A small image super-resolution model, trained from scratch: soap at rate 0.0018, batches of 128.
Rows from block 3 of a small image super-resolution model, named by matrix and row number. Rows with one number belong to one channel. Each number is 50 + 10 x the weight over its row's rms, rounded and kept within 0 to 99. All counts start at 0.
After each channel's rows are labels from the 100 images, of 14976, where the channel reaches its highest value: "top examples" is what is common among them. Only what is clearly more common there than usual is listed. The data: Sentinel-2 satellite tiles (TerraMesh).
# convs0: first 3x3 conv (model.enc.1.0.convs.0.weight, 96x96x3x3, each kernel summed), inputs 0-95
# convs1: second 3x3 conv (model.enc.1.0.convs.1.weight, 96x96x3x3, transposed, each kernel summed), outputs 0-95

convs0.70:64 38 40 41 47 51 51 55 56 56 56 60 66 39 58 54 50 31 49 47 31 55 48 55 34 61 66 58 44 60 64 44 72 37 51 54 47 43 48 61 55 44 54 53 52 63 40 46 50 42 40 36 35 46 36 43 50 36 55 30 41 58 47 44 61 63 52 65 45 47 56 55 65 30 34 68 43 41 55 42 51 52 40 27 40 47 55 33 44 39 53 38 51 48 38 61
convs1.70:68 60 51 62 63 68 48 47 52 63 56 52 50 42 45 47 40 56 40 60 57 62 42 58 41 28 46 70 38 62 50 53 59 41 44 61 39 47 61 67 44 52 48 29 42 45 53 59 55 50 32 70 51 51 45 44 61 66 48 60 68 55 44 40 44 53 54 47 42 49 57 37 54 40 77 58 42 48 41 37 52 33 56 48 58 53 51 42 40 65 53 64 48 33 48 61
top examples: snow or ice; main land cover: snow or ice

convs0.13:39 62 42 53 43 50 63 43 48 51 44 63 36 39 57 51 43 72 59 77 34 50 44 58 48 43 49 39 47 40 33 27 53 51 59 49 45 43 34 34 56 38 47 58 51 59 47 43 51 54 61 46 40 37 48 58 50 37 63 54 31 48 50 46 38 39 51 46 49 49 60 38 40 79 70 39 40 54 69 60 44 57 51 47 64 35 40 47 51 53 51 49 48 45 57 45
convs1.13:30 47 38 49 44 47 61 38 58 55 53 57 57 51 45 41 46 53 47 39 50 53 78 50 51 50 62 47 46 53 47 59 51 85 49 42 47 51 53 47 38 42 41 68 46 41 52 15 55 78 52 36 47 39 48 60 54 49 59 37 55 54 54 52 54 47 55 53 52 52 35 53 53 41 41 53 45 55 37 51 60 39 42 54 48 53 57 42 54 38 41 50 47 65 44 78
top examples: clouds; main land cover: clouds

convs0.67:43 50 46 48 45 38 43 47 50 34 41 40 49 22 45 51 53 46 31 53 33 35 48 32 55 36 42 50 48 44 59 43 50 42 54 67 52 59 52 41 56 42 52 40 52 44 40 36 59 51 34 47 55 38 38 47 42 28 42 50 44 35 38 58 33 45 40 61 42 44 42 25 30 57 63 53 48 54 54 35 55 42 45 53 43 40 55 27 36 39 44 48 55 52 56 46
convs1.67:55 44 57 66 58 45 35 49 45 41 54 45 44 47 44 46 77 65 52 40 31 45 76 46 48 56 59 70 56 40 58 44 44 60 50 52 48 67 45 51 59 59 38 54 53 40 57 63 42 55 53 40 48 52 62 49 47 63 40 49 48 72 61 61 61 52 36 54 33 44 63 52 45 63 57 42 47 38 54 50 71 64 50 44 54 67 45 50 71 35 59 60 40 39 48 52
top examples: snow or ice; main land cover: snow or ice

convs0.48:55 62 29 46 41 66 39 54 51 57 64 45 58 36 60 72 46 58 65 43 32 57 71 57 57 57 35 47 44 54 39 61 46 67 51 59 49 54 54 39 43 40 71 62 43 50 61 61 53 48 60 54 48 46 55 34 37 59 36 30 40 34 41 48 50 35 40 42 45 40 54 53 40 32 55 38 49 52 49 58 69 51 51 45 49 54 45 32 44 44 48 55 56 49 64 40
convs1.48:68 63 51 48 54 53 31 64 44 49 58 60 50 38 64 41 54 55 45 51 57 47 46 49 59 28 45 66 51 51 44 51 38 50 71 52 58 34 53 35 43 34 41 25 49 54 73 53 42 59 53 46 46 62 40 53 44 42 56 57 45 47 49 54 34 54 52 53 43 46 58 35 70 43 44 39 41 67 65 54 42 60 53 42 38 49 53 45 54 28 65 54 29 51 41 49
top examples: clouds; snow or ice

convs0.19:40 49 52 54 66 34 49 41 49 43 39 48 41 51 36 52 41 74 59 59 62 51 37 49 59 47 38 41 70 45 58 58 49 63 62 55 48 37 44 61 44 62 42 69 49 54 54 46 67 45 50 30 52 58 52 44 46 46 55 61 71 48 45 72 33 23 54 37 57 47 42 41 36 60 63 57 56 36 57 53 35 41 37 54 56 39 56 50 57 54 42 55 51 51 40 42
convs1.19:34 24 33 44 56 51 63 42 39 57 56 49 48 69 39 53 39 38 53 52 39 52 56 58 60 61 36 49 65 44 52 40 45 63 47 49 50 46 45 48 49 47 62 45 45 56 40 52 43 44 56 49 51 58 57 70 66 42 55 31 56 38 52 34 49 47 50 48 54 38 42 72 46 51 44 47 38 53 59 27 54 34 53 40 57 38 33 56 48 43 39 34 41 44 69 29
top examples: clouds

convs0.46:58 56 42 31 66 51 33 42 45 52 42 55 43 55 36 33 37 55 49 61 63 60 45 44 45 41 46 39 52 38 22 55 41 41 48 34 39 57 62 41 51 49 49 50 45 27 53 63 39 57 41 54 37 39 41 53 38 54 65 48 40 39 35 55 34 53 51 48 42 53 57 48 45 67 45 44 57 22 40 49 32 49 41 43 49 37 52 48 49 53 39 46 54 45 67 49
convs1.46:50 54 48 49 45 51 38 65 63 62 43 48 46 54 59 51 64 52 62 50 40 42 46 58 51 53 54 60 59 54 45 47 49 52 53 39 67 53 41 56 38 49 62 56 62 43 45 56 38 54 96 44 72 46 71 54 52 46 41 43 59 55 49 55 52 39 35 53 49 42 42 62 51 55 50 51 52 43 36 64 40 73 46 57 52 53 50 46 43 41 47 71 49 42 44 76
top examples: snow or ice; main land cover: snow or ice

convs0.78:56 61 40 47 51 74 35 53 45 60 57 46 77 45 48 47 76 65 55 45 56 57 49 50 60 60 62 48 44 53 36 44 51 50 35 58 61 58 41 49 69 53 56 38 51 57 47 54 50 40 49 69 60 46 34 45 54 34 55 62 35 32 52 22 46 49 48 50 40 54 30 54 35 63 57 53 48 37 53 43 48 43 45 57 54 56 37 41 41 58 53 50 39 53 50 40
convs1.78:41 44 62 58 53 46 60 45 32 45 42 41 17 45 63 41 40 41 54 45 45 43 59 60 53 68 46 58 53 43 52 44 45 69 69 50 41 44 49 66 61 52 48 56 46 47 53 52 52 53 61 54 39 52 51 62 46 30 54 42 27 72 40 56 57 44 56 58 35 60 52 27 43 54 47 51 80 49 48 53 55 61 46 53 58 51 52 38 55 33 49 52 63 60 45 48
top examples: snow or ice; main land cover: snow or ice

convs0.68:42 49 51 59 47 54 53 61 45 63 45 70 59 63 45 50 52 52 50 56 50 60 51 48 62 55 61 57 45 39 43 25 60 55 45 52 46 52 46 54 60 35 58 52 53 61 40 51 35 43 45 49 24 51 42 51 63 56 65 54 33 60 61 32 34 46 38 39 48 48 62 47 64 39 52 39 45 53 62 55 44 55 32 50 54 40 30 70 35 51 62 53 35 45 54 75
convs1.68:58 45 44 34 44 40 43 48 63 43 55 46 43 40 37 46 56 46 52 41 46 56 41 30 40 27 48 33 49 63 52 45 41 77 29 37 34 54 45 56 38 48 60 61 54 36 42 30 50 67 41 34 39 62 51 59 41 55 55 47 59 46 43 34 66 56 55 73 52 49 47 51 44 53 42 39 49 49 42 59 52 46 41 38 52 39 66 44 48 41 44 45 56 44 56 66
top examples: clouds

convs0.60:47 49 42 58 41 56 59 36 56 44 60 41 51 54 64 52 50 56 70 38 35 39 47 42 54 38 70 48 47 46 34 36 68 61 61 53 57 51 52 44 63 45 45 49 70 42 42 40 53 60 51 64 54 42 44 61 51 40 50 60 33 42 54 49 47 46 41 79 33 58 55 44 52 52 55 70 47 38 42 49 35 47 49 25 51 57 56 32 46 36 50 41 59 57 41 37
convs1.60:54 60 41 63 53 44 61 36 57 48 42 62 40 47 29 45 40 67 33 67 53 32 50 41 55 33 64 51 46 60 47 48 49 76 48 53 33 58 49 57 31 53 53 63 52 32 46 43 61 65 59 46 54 35 37 43 46 38 46 60 56 61 46 47 45 60 47 68 55 59 54 48 48 50 51 38 59 50 39 47 47 56 39 47 64 35 49 43 54 54 39 32 47 42 50 73
top examples: snow or ice

convs0.7:49 52 51 37 47 37 29 58 54 60 51 47 60 50 53 62 65 36 52 43 54 45 61 40 59 53 51 69 67 46 47 61 42 47 34 35 46 43 49 43 41 44 47 50 62 29 45 48 46 38 29 54 63 54 36 34 29 52 52 51 46 56 41 45 41 53 39 55 48 40 73 50 48 60 48 57 58 65 37 36 67 64 46 65 58 59 34 55 65 45 53 39 60 48 56 62
convs1.7:40 51 39 62 41 38 57 47 54 44 43 47 47 50 55 59 37 52 56 59 48 58 54 37 37 57 43 27 55 33 51 52 46 81 45 59 70 51 30 62 59 43 61 49 58 38 53 48 41 55 37 33 59 55 38 55 55 53 55 54 69 38 26 64 58 53 55 47 68 63 58 55 36 42 63 53 56 46 55 53 52 51 57 59 42 48 66 52 47 63 47 52 60 62 46 67
top examples: snow or ice

convs0.77:35 47 46 40 42 52 60 42 40 52 49 36 60 51 46 59 57 29 56 61 60 48 38 60 43 50 50 37 51 58 52 54 60 46 38 49 68 37 57 49 51 44 37 63 77 46 54 35 54 36 47 68 45 54 65 47 60 60 57 55 73 36 37 32 58 53 64 49 64 46 64 33 59 36 58 53 43 48 64 45 43 59 38 50 59 44 51 51 55 50 45 49 73 45 50 61
convs1.77:48 61 58 48 65 53 38 59 68 52 43 44 64 49 50 56 46 55 70 55 56 67 40 44 53 51 35 53 49 45 35 57 36 34 51 49 61 58 30 57 37 52 44 45 49 47 64 57 51 43 44 46 67 50 56 39 42 61 28 48 45 51 59 61 62 42 53 47 30 49 51 57 32 67 68 46 55 37 70 58 48 40 46 62 65 55 55 57 40 69 48 66 44 49 58 43
top examples: snow or ice; main land cover: snow or ice

convs0.83:48 62 62 43 43 47 57 49 53 44 39 47 48 66 57 44 45 61 27 40 60 54 57 52 58 52 30 58 55 24 46 40 38 54 53 42 44 51 46 56 43 40 52 52 60 45 42 61 40 76 29 52 39 55 35 60 45 67 53 62 33 52 54 56 40 59 55 49 45 51 52 28 79 50 46 47 58 51 27 50 38 47 44 39 59 53 51 62 52 41 59 47 55 46 47 58
convs1.83:49 38 40 50 55 54 42 38 50 48 61 51 44 29 39 41 54 42 63 40 42 54 42 53 49 37 66 39 71 32 60 31 51 51 48 41 62 49 35 58 45 46 59 62 50 49 32 51 42 64 42 44 49 63 45 64 51 54 47 49 51 35 45 38 47 51 40 45 55 58 47 45 35 65 36 59 45 69 69 45 43 30 54 43 45 54 32 43 53 44 60 77 49 44 39 51
top examples: snow or ice; main land cover: snow or ice; clouds

convs0.11:55 50 49 42 50 64 56 52 40 53 58 39 53 26 66 52 45 41 48 56 31 32 48 63 53 46 51 43 50 71 52 43 50 44 41 37 64 49 51 37 41 66 42 63 46 39 61 42 33 38 29 50 40 44 61 47 32 54 45 52 69 34 43 50 53 66 47 44 52 41 47 59 53 49 59 62 45 46 68 41 43 56 43 27 62 48 57 38 45 43 45 36 55 44 50 36
convs1.11:38 56 58 52 47 42 34 59 69 49 47 55 83 63 38 61 47 58 57 46 36 43 37 47 45 54 70 56 63 40 42 56 47 62 50 35 53 46 53 42 61 39 51 53 60 43 56 46 57 55 39 44 58 55 49 61 48 49 33 36 54 67 44 72 75 40 41 44 38 51 63 64 56 55 49 55 47 55 70 60 52 42 46 40 55 50 53 50 57 38 67 41 59 52 51 43
top examples: snow or ice; main land cover: snow or ice

convs0.25:47 53 45 49 59 58 60 48 63 35 60 44 63 41 42 27 28 47 71 76 53 56 49 49 37 50 47 24 50 44 44 46 69 57 58 44 52 49 42 36 57 41 50 47 25 33 43 59 62 39 49 45 61 48 54 68 51 51 53 53 41 43 63 48 37 50 46 65 40 45 49 38 45 60 56 55 53 64 47 46 36 53 46 57 48 59 42 30 53 54 58 53 40 38 56 48
convs1.25:44 61 52 47 59 32 58 49 41 38 27 46 52 42 45 50 49 47 61 46 58 63 58 48 52 43 48 55 45 38 58 41 45 52 61 50 31 65 69 51 48 61 36 44 59 61 68 36 47 61 62 55 53 49 82 44 45 50 44 46 42 52 64 64 63 49 57 52 37 55 35 46 40 53 53 49 55 44 27 54 53 60 41 58 61 70 36 54 48 42 44 52 35 41 32 55
top examples: snow or ice; main land cover: snow or ice

convs0.31:49 59 57 39 59 45 39 25 51 47 58 54 30 30 43 52 44 50 54 61 68 56 56 32 67 43 51 37 37 28 37 55 55 51 56 30 47 57 37 50 46 64 45 48 44 36 31 46 46 55 59 63 55 58 64 52 41 39 51 51 44 50 60 55 46 56 55 40 52 29 47 72 50 53 43 39 44 52 51 68 47 49 39 50 57 47 41 40 55 44 28 51 50 39 37 48
convs1.31:29 41 53 59 34 44 47 51 47 53 42 46 55 40 66 41 47 52 38 39 67 51 53 49 40 54 49 55 75 55 31 58 48 40 45 36 61 32 44 54 32 46 32 47 48 51 48 63 58 67 61 46 52 38 43 55 48 54 48 45 52 58 41 58 47 50 59 39 35 45 36 36 70 51 45 52 61 46 62 50 39 55 57 51 40 61 50 47 34 76 47 68 68 46 49 46
top examples: snow or ice; main land cover: snow or ice

convs0.16:59 56 52 24 53 48 50 41 56 62 45 48 64 55 40 49 43 47 48 43 68 39 46 47 51 53 48 68 67 20 48 63 15 47 53 43 47 38 38 46 29 42 49 44 52 49 46 57 45 47 55 38 48 45 51 40 49 56 55 54 48 50 37 49 56 46 46 32 40 41 61 50 54 66 43 60 41 52 64 50 43 36 72 40 66 54 48 62 50 38 46 39 40 43 55 55
convs1.16:53 38 25 56 51 53 44 53 43 55 65 67 46 41 64 55 62 39 67 42 51 57 50 77 45 63 43 40 66 53 47 54 46 60 39 52 60 52 40 61 45 58 48 52 55 49 50 48 68 59 43 36 65 63 47 62 60 65 42 49 56 39 29 55 56 52 40 58 51 66 41 50 53 52 49 63 63 53 73 56 64 43 60 54 39 58 39 64 45 37 52 55 52 56 51 68
top examples: snow or ice

convs0.86:62 60 33 36 66 42 64 35 50 38 42 31 52 30 53 47 39 54 45 59 58 25 42 55 47 57 53 57 49 58 47 56 46 42 59 40 60 57 46 29 62 52 43 46 52 58 45 46 37 43 45 39 40 51 65 49 37 45 58 58 50 44 47 46 39 35 61 52 44 59 54 47 67 68 48 58 48 44 58 50 37 57 39 21 49 36 40 32 55 56 57 47 50 58 62 48
convs1.86:60 39 32 48 54 52 44 39 41 71 49 50 74 44 40 40 57 45 44 41 42 41 41 43 49 52 47 54 51 47 42 43 49 68 46 61 48 49 53 54 38 56 61 48 33 54 70 47 53 65 58 67 55 44 63 62 55 39 47 40 61 30 59 53 42 37 53 38 47 42 37 36 91 48 37 52 47 56 47 54 46 28 45 46 44 49 49 42 50 42 47 53 52 45 50 51
top examples: clouds

convs0.52:48 35 56 41 49 60 58 47 53 39 41 41 46 42 51 59 57 75 57 51 47 58 53 47 50 45 34 43 51 49 54 45 43 39 48 48 39 30 51 62 48 77 60 50 63 59 56 39 47 36 57 31 51 35 54 46 49 39 61 45 40 41 53 78 52 31 48 54 51 62 52 46 50 35 27 40 36 46 52 45 47 62 42 62 53 41 61 41 44 40 37 49 46 58 26 53
convs1.52:53 35 58 56 54 55 57 55 52 61 62 50 53 37 47 52 49 45 47 45 64 53 48 44 63 54 57 60 51 38 52 62 52 51 65 57 63 30 35 64 35 48 47 47 44 50 28 66 47 54 56 51 39 31 58 62 47 47 48 47 60 45 38 36 31 46 62 37 36 47 55 25 53 42 48 55 54 58 45 30 43 49 38 55 51 58 52 28 56 54 46 64 44 51 61 20
top examples: clouds

convs0.73:53 43 38 45 63 61 38 65 45 50 62 59 63 29 52 58 62 59 60 50 46 51 81 38 55 45 57 69 49 43 38 39 56 53 59 54 41 41 62 43 60 41 41 57 56 55 51 59 61 52 56 42 37 54 51 49 56 57 57 39 37 33 37 43 49 52 32 62 52 63 36 54 59 51 44 52 76 37 41 50 47 38 58 46 42 59 49 35 58 49 26 47 46 57 50 46
convs1.73:49 55 53 52 65 52 41 77 42 51 61 35 35 30 53 37 50 45 51 53 43 42 49 55 58 23 44 68 34 58 53 52 57 51 58 49 45 38 52 43 46 50 34 41 38 66 53 53 58 59 47 70 38 64 43 48 61 39 38 53 47 61 55 41 39 43 64 58 46 42 55 39 49 46 50 50 73 65 50 47 46 59 39 36 53 43 41 37 65 29 43 56 52 57 54 49
top examples: snow or ice; main land cover: snow or ice

convs0.55:46 60 43 41 63 44 63 64 57 49 62 37 51 65 60 59 63 62 44 55 33 52 50 52 44 51 51 52 46 57 41 58 46 45 34 59 56 32 54 40 75 52 44 54 55 45 39 49 46 58 34 65 39 48 52 32 56 56 55 82 44 39 45 44 51 51 53 52 60 49 42 53 50 70 44 44 36 55 43 66 55 43 47 37 58 52 36 63 60 67 30 48 44 62 56 39
convs1.55:48 51 38 43 31 53 35 40 50 48 58 48 55 55 40 63 53 54 61 39 48 68 35 60 60 49 54 60 56 57 43 37 49 64 44 51 57 40 37 32 37 45 38 47 63 46 52 56 57 39 60 49 41 44 38 49 66 44 54 31 48 35 22 33 60 60 39 57 56 45 42 55 62 54 51 48 56 47 35 46 46 40 39 56 43 41 52 51 33 23 58 51 28 45 45 44
top examples: snow or ice; main land cover: snow or ice

convs0.94:64 64 35 55 60 74 34 57 45 48 54 37 53 51 39 60 60 53 40 43 53 52 37 46 38 37 55 50 41 46 29 58 61 49 32 70 42 38 41 61 55 36 49 59 42 39 57 48 57 50 33 51 52 57 35 41 65 50 49 48 56 45 51 28 49 42 56 62 57 49 30 51 62 45 33 34 35 36 45 44 41 50 47 52 45 53 52 58 36 43 39 44 66 56 58 56
convs1.94:46 41 54 63 48 38 49 57 34 53 42 52 35 44 55 53 55 40 68 39 35 46 48 55 63 55 44 50 40 35 62 37 50 37 73 57 57 61 45 47 50 63 41 53 47 52 37 74 57 35 83 45 52 47 61 54 49 48 50 42 37 70 52 58 58 45 45 57 40 46 54 38 44 46 57 49 71 48 59 51 48 46 35 37 55 62 56 45 65 50 58 59 35 48 64 42
top examples: snow or ice; main land cover: snow or ice

convs0.82:47 71 54 48 53 45 31 57 35 39 53 52 45 50 42 53 53 33 52 54 53 48 53 71 41 49 38 41 56 47 48 45 35 34 47 38 35 28 45 42 60 48 46 53 60 71 44 57 52 49 41 55 63 56 57 55 43 46 56 50 49 56 60 46 31 45 50 44 57 49 45 76 65 49 51 63 36 63 63 41 60 51 46 42 38 48 48 75 42 43 51 73 52 30 52 46
convs1.82:52 50 50 58 43 46 57 47 29 51 42 48 39 41 43 52 38 56 59 53 51 50 40 55 53 40 24 51 66 57 40 59 37 70 49 57 42 44 36 57 42 44 64 58 47 25 57 50 50 58 45 34 36 41 32 58 40 19 40 57 56 75 34 59 51 58 60 57 45 55 58 37 39 49 49 49 62 55 62 55 52 39 49 50 60 48 56 49 50 58 45 44 33 49 54 44
top examples: snow or ice; main land cover: snow or ice

convs0.81:47 63 60 56 32 60 36 39 57 58 56 44 48 47 39 58 70 52 69 46 48 32 59 53 49 67 46 44 45 57 44 59 48 43 50 35 55 60 41 39 43 57 60 61 38 42 45 42 50 37 43 68 57 50 37 39 47 65 43 63 47 63 53 52 53 45 45 49 50 34 48 62 51 43 57 54 63 28 59 48 54 50 48 67 43 58 51 61 54 50 51 67 32 22 39 65
convs1.81:54 46 21 58 53 55 79 45 48 53 46 39 51 43 45 37 48 48 46 50 58 41 62 65 66 64 38 43 63 49 46 46 54 48 28 62 36 58 47 65 56 43 67 36 49 51 62 56 51 44 43 44 53 59 42 51 44 35 55 36 45 53 34 39 60 62 50 42 43 63 45 45 69 42 59 54 66 47 63 43 53 64 45 66 47 38 57 42 38 59 56 41 53 42 35 49
top examples: snow or ice