python train.py --arch="unet" --model="image super-resolution model" --dataset="Sentinel-2 satellite tiles (TerraMesh)" --train_examples=72500 --image_size=32 --crop_scale_min=1 --horizontal_flip=true --translate=0.06 --task="super_resolution" --loss="l1" --scale=2 --norm="batchnorm" --activation="relu" --padding_mode="replicate" --widths=[96, 96, 192, 384] --blocks_per_level=3 --block="basic" --attention=false --upsampling="nearest_conv" --init="xavier_uniform" --residual_init="none" --optimizer="soap" --beta2=0.95 --lr=0.0018 --beta1=0.95 --shampoo_beta=0.95 --eps=1e-08 --precondition_frequency=32 --max_precond_dim=512 --merge_dims=true --one_sided=false --adamw_lr_other_params=0.0023 --steps=13900 --batch_size=128 --epochs=24.5 --lr_schedule="wsd_sqrt" --decay_fraction=0.2 --final_lr_fraction=0.05 --warmup_steps=270 --weight_decay=0.2 --adamw_weight_decay_other_params=0.05
Rows from block 7 of a small image super-resolution model, named by matrix and row number. Rows with one number belong to one channel. Each number is 128 + 32 x the weight over its row's rms, rounded and kept within 0 to 255. All counts start at 0. Numbers have three digits each.
Before each channel's rows are labels from the 100 images, of 14976, where the channel reaches its highest value: "peak on" is the class under the peak. Only what is clearly more common there than usual is listed. The data: Sentinel-2 satellite tiles (TerraMesh).
# convs0: first 3x3 conv (model.enc.2.1.convs.0.weight, 192x192x3x3, each kernel summed), inputs 96-191
# convs1: second 3x3 conv (model.enc.2.1.convs.1.weight, 192x192x3x3, transposed, each kernel summed), outputs 96-191

peak on: snow or ice
convs0.154:120124104164090092119104200160136187106129102082115077122068130094131146146153135121148058196132143108042118197234150123142129168157119133130149101156122100156112131144164163128151166130158116103117121223109142148126089118168132108144131165130127144132108083116170083150202154112129133111
convs1.154:210107133156088166133156145129093164120155146096097132073135066063162135145135125107161148170168162099130067161144127142182147111183092103114121088176094099173146164149093182151088136161074145045132126105137086197122184103110155090203150127125066105115121116112126071127161138100081116065

peak on: clouds
convs0.143:149118135149134138109142081111203106105127084131122031137123111150158074107140119098125165164124205145150140175066132108155163138128125191112178107098097144137108116098150117129096153136142157098099113057123095128117181137079096169101043118110132130119157108086137120169078144109191111107
convs1.143:102110105142109125130170116099142116123164113112066063119119125142150122155133158122103161119172166147080048154140134129084154137150099109081126119140131154105174111121165144128133103156103127107127191105152079115097140121132078108144096123115159107163148107128153125135104179184123149131

peak on: snow or ice
convs0.48:197091152131195125119151131127155179111114168164134111111203108157131168084162112194079162166141164070095125129103123115128130135119145138069121131114132153120145195109099094129166119109146172118161152063075143086156123122082169145096134108111134147107168148132136094093136143132122120094
convs1.48:133116109082096092113198130137151163132147135162050196077131059120124060122097121159126151120112171087103064135094128168139137115127121116133138109112209097150162120101155121118148092198141220165147109075133133118119091132078098176098159127121132056134084085143116144128089129143124095154

peak on: snow or ice
convs0.36:150127113099088077122062107145065123132119132057204157144111102149118075136045076139123140122083053090142067109085123160198155122124121066121080108167148170144111186128090146096128150120135136140089133069081142063123121180103122158085138165136114137131117107105152139117122111168165098108
convs1.36:183165102078132091149161086191141133158157139168173159138255190108148117179128136148086160114149166173108148120068071096177169113171162117121131149122117126109121096147135152101168141178134116090124126173168141109137067115180103158160138137149129092160146132158158121158112116159134124131

peak on: snow or ice
convs0.83:096190130074166103104124170075155128072164172135181137139103122151220140161131193079173089117134175088131160126192167159126100099088135146138139110122077130131168181088117069152074139137157132140132158149190117075141062164153139086163127150148198134176110119143127116122103152146106107139
convs1.83:082173125085137179146108121154114120096144121127137179150095128143106165109127124120139209152165110168169106152174166118146165118167148140131137120165132114219123109116192059127101174123104168160087135110185140143072192187142108101088129213097088098121112109122144126103097193150117150162

peak on: snow or ice
convs0.127:133089115124070203105215128114180103165183149172119112154167168164157153097137155137062171153107060115111096134128075128147141153115099144099123057128106138116091094091110140158166142085126107116118138126126154156194146118188126119121138115140149113113173075111153155117174132176182098118
convs1.127:210134079107121153126192112152103174128133118088188129136144089098142095108134116126101127122111130191112100104138092125115096168086106117159169080114122100135162146084070093122086107162107115119160163125117101193130100129101140117129113124130143148131127135115115139145036171091146117139

peak on: snow or ice
convs0.89:192127151156106141145131184117088135087133136113109132154129095102150149124108129084137172147126099055201119155081168179128140127105112114152161142126082106137135204123112141134136091151126097130113191179156145150166112112092060209108123139119110149104176155112091133123117060111119132103
convs1.89:106121113122092140081153137100125112071191121120111133132096060091129224128100109107139128229149092182102132162118149170166109127083098106141121124130118120122166136122099079107066084132110143113118151156200176159104137134115061097085190106125141109084131094161179156132110135087151104147

peak on: snow or ice
convs0.155:175085088133131154137178171112091114119107132151123078128098107120123149100106071121081167151110178161074064116082146167207068128121122100163126105140109128106055099120092139144177062139090116147160118187157095166085128140135124156142124173147126080110144109132103099105132207095143134109
convs1.155:111091112168136124115133121128132146129126142126112047086096109108106120077115194089137135172122229093146125113125128156105108171090158134135138126153107096127142066127131171121127083147136137140170121112127139186118058126065138138106164177144134110168089133111156118107103150101057126145

peak on: clouds
convs0.14:144154133104180122116170118121155154170083080087117093128121138164113104154121136079125133095124188149160125090154105084148127115127147138083099117123110153125049084129102114136075123145147189112079123125141117029082066134095163104092098097121175143129110144191135134155084174104097128078
convs1.14:089177158158102126196127128105061152103150114153105156163136103096076153122092114087178178111105134128153132166143110156131133125154153142138090144122170118077146133077172081179121139119111156124113168100094177104108162135142066099096106089118153173050170160120126118117163099155135111116

peak on: crops
convs0.126:139120103234092163130108157129126104202137107119136120139143095170176075073110147144097111176078119140047147140139121165081096139128091148145139125134174139142116123116136136142107130076120189095107154140096027164154127103164107139135105214086147081163113068090114105130125152106122121164
convs1.126:083100142178106130101078130145149129213086120142099109139156121097170081123116144089110116189083022156061109165147112141108061136149103155082122120124157124185080166107108108109116134149144176165153096133149062134117123123110159179109114168141131124116094111140118047106105115100136112141

peak on: snow or ice
convs0.94:147113203132104141176083136081148094139122155098132082165146091087146118122138107114103183059108100152030070140102124094121139101083123140112143091165116153132128101096071131165136153167088109131130126133071109198106147159186113159117139074136118168145098104162136104141126177114088106072
convs1.94:174092143123136140154139125140136114161148083125112106100109113146157197107130080109103196135136138135090086151125120150116153137063114107098168173112214116196111077063164153173075132150095128142114120151154089186083070153114115161130091113140187128139108145097150186095104164115095101086

peak on: crops
convs0.30:184122120120214203142080166107112154122133147117134106154122132125255110082135082135125126161164080100085070126148136098101129107185139159172156167122121179180121153046150101121108147069083137122082162094126123111087083102105113148176156178109182134121141154121125126116100108070173088178
convs1.30:110145104178134173062051156123137145117161166140123126134122137092242123133103122134142089148110127104089086162103165109163086123150148103134137097166115098186110162098120096155135125156153128143091136099097072070105108163102093103122110207123087135118079060120169133126169111127130116122

peak on: clouds
convs0.169:114134127161142110145149105107069114164175124141074088119110139165170072073193097105130156089051200131121147114177150137115094127157136159174150119145167202226098102079141125110121099151099172088104160066125114043138122148133066138105140197122130136107171116128090093126102158163132119141
convs1.169:108168093132112137162106085126159111156160093140125121140143096120173119109074139134083102088124098092135111125122122105118092148149177154132081135196111170133064108119142078127102139124129125110058133166126084021159146149103143149071183209088137074109104123120122127120079087109152140182

peak on: snow or ice
convs0.111:146132094115134158124102161145168147127117111122145214143195109207158126072137109112113135103063119140133176126213102179163116109120151128173071156149122133113114060115134127127140152116133142114129161184165143144084110161147092083157127042165096127136129204069120168103121116114096146069
convs1.111:126167118079186107168079161111105155130118131059140156145121126125142127127103199100159145099109115149152147114132157165127112092070149108150062126115107122101087154103121084115149177121131122178078119059144174125096138203155155120136082085123090190128112137126183181158089081091033141163

peak on: crops
convs0.37:116041131084149139079148086135105123102110111051123112116127084118228117133134087056167125139116117146188122089135141115095135154135129098139160134121106149182099159155133105155108116112131075116102092073087117109106143146122143120114084120098153166165146176127137110155108112172218081146
convs1.37:114132150095180117106135101066171177128157109094123155117169162126176123121115116134151105087130055097193139037058139129110136145122168151134124102098145153150101161123155097179166141148082110136090133143148148036178168113177110076096099158103154114109136144165127139127107105114226114152

peak on: clouds
convs0.80:143119137071095101097137128143085104119141050134107122125158165128102121119147116125113061147148150131072097162154153106087124110125079121128135146079137127152091254150166140119129106152124151119193123135131169112120155165128119123105101120118141090093104080111140126098156115097150168164
convs1.80:143114130098124143129150102138139172109140101158070089131153170147153112124148074128110171132088147093104110102107118109150081163134106098157108153055115114127158193149128104163102097089120111135107127113141112101169176060129120104135086161072118164123166198119066091136187073203154148095

peak on: snow or ice
convs0.18:173100137072185131162091105125121142073140173118114231160110166177090127079114100133125153125157084104151116128120136119119144123149110125116090123129120156127129134142149153146086088085139178134094103136171185111092127147153083123162113051154128100106063153130093137159127080141094132133
convs1.18:100142142140161125091127215117087135076128147165126159061131115148199168120176078174145134122170115129185115098120108159200109161187150075113116116100105117128098161124116099130092089131125107127140131175111184074117148106163162099113084105136124050131146121179082154058182106102147160154

peak on: crops
convs0.42:118145135158119088163146171094098080173132113166113106154103178098144137104102140150106106134121080110079087109154078064122124143182157193116104117152180139143090156182138070128139082089105164110128123097054065171165149107120120102151167174111088158115104104128069127149136132117074094154
convs1.42:154079143115110165098101104147115135141076113102143053167195076116144141185104157112055128163062154146090157124150095124129106110151102132152088133115127145157116141158122184147120093134119149168177104148134112149057117142068156196141195109126139130079087091105119128105097129112093155219

peak on: crops
convs0.0:122138088156191136081132078118168147076125135097092105127152140128224077106101129087090138122122067112133102092064122105152165123146169123119164162141149130186152163089103115115118130132093073141129076108085124169070114141091114071151153212091131125114160064155119125133122130110199134160
convs1.0:131079118152089125109123093112140133150134147108106097112117123131255075053093140097101116150130117117147098115099117108120124139187109118068141080117131097115100107082157131147125089141113107152159140133138100079080083101121155085127125210150092093122093103181161079129093101170228141134

peak on: rangeland
convs0.142:094094113116077120105207114153157063124120142182122135159121140113077108112048120118077116136101112158177184113116083096115143131148094094140152108117110096122103130176143166061119090086133062117100098103104113163187186106152106146178156114084143132118185195115117154104145136142101095151
convs1.142:111154132092167157158149141160164117098136124145131092137225157098032141142109143087161123117145080161202090139099094190150117161119160164124099103119137153070140089114159143143133041157122097152116132122091114123113219118123152137135148079120139131187127186124126151140102145059105122107

peak on: snow or ice
convs0.45:115109126158121137139102072112196116109121102140124114129113139138096185096085141114094180079104095122126182110156136150140094111049144131120043149195144104176119152132184125116148112128090169205151095238091091149157123151124109170152106139087206106102137121090119129146139113123063146125
convs1.45:143144141141106103124140095124141163170156125095120131085157100114077176054123189127131156032084175142098161152102126107070167162125084097152167134141136178100164053096103116118076106116138137192152142149149112114095105169118113134064117196112112123130074117087145134096109109171102156141

peak on: rangeland
convs0.108:155109149090090118119145150156103102133143086147092177127127200133056116175144146058115072084100073167117193118151116138092112139075089108111087123106111091099123164136122097118210121104085143082148090088167133083207159181179105154133123088105111161139160140187133134131136127114171066124
convs1.108:120113141097156098111152129108141072090145119135160126147136167167001099189125098181141094106115082116182153116095104102195162143129104121139091144129131164082145175158143109165160139082137060132091144076115140096138157094183122133142149077096109204133192115111063136165135153158169125130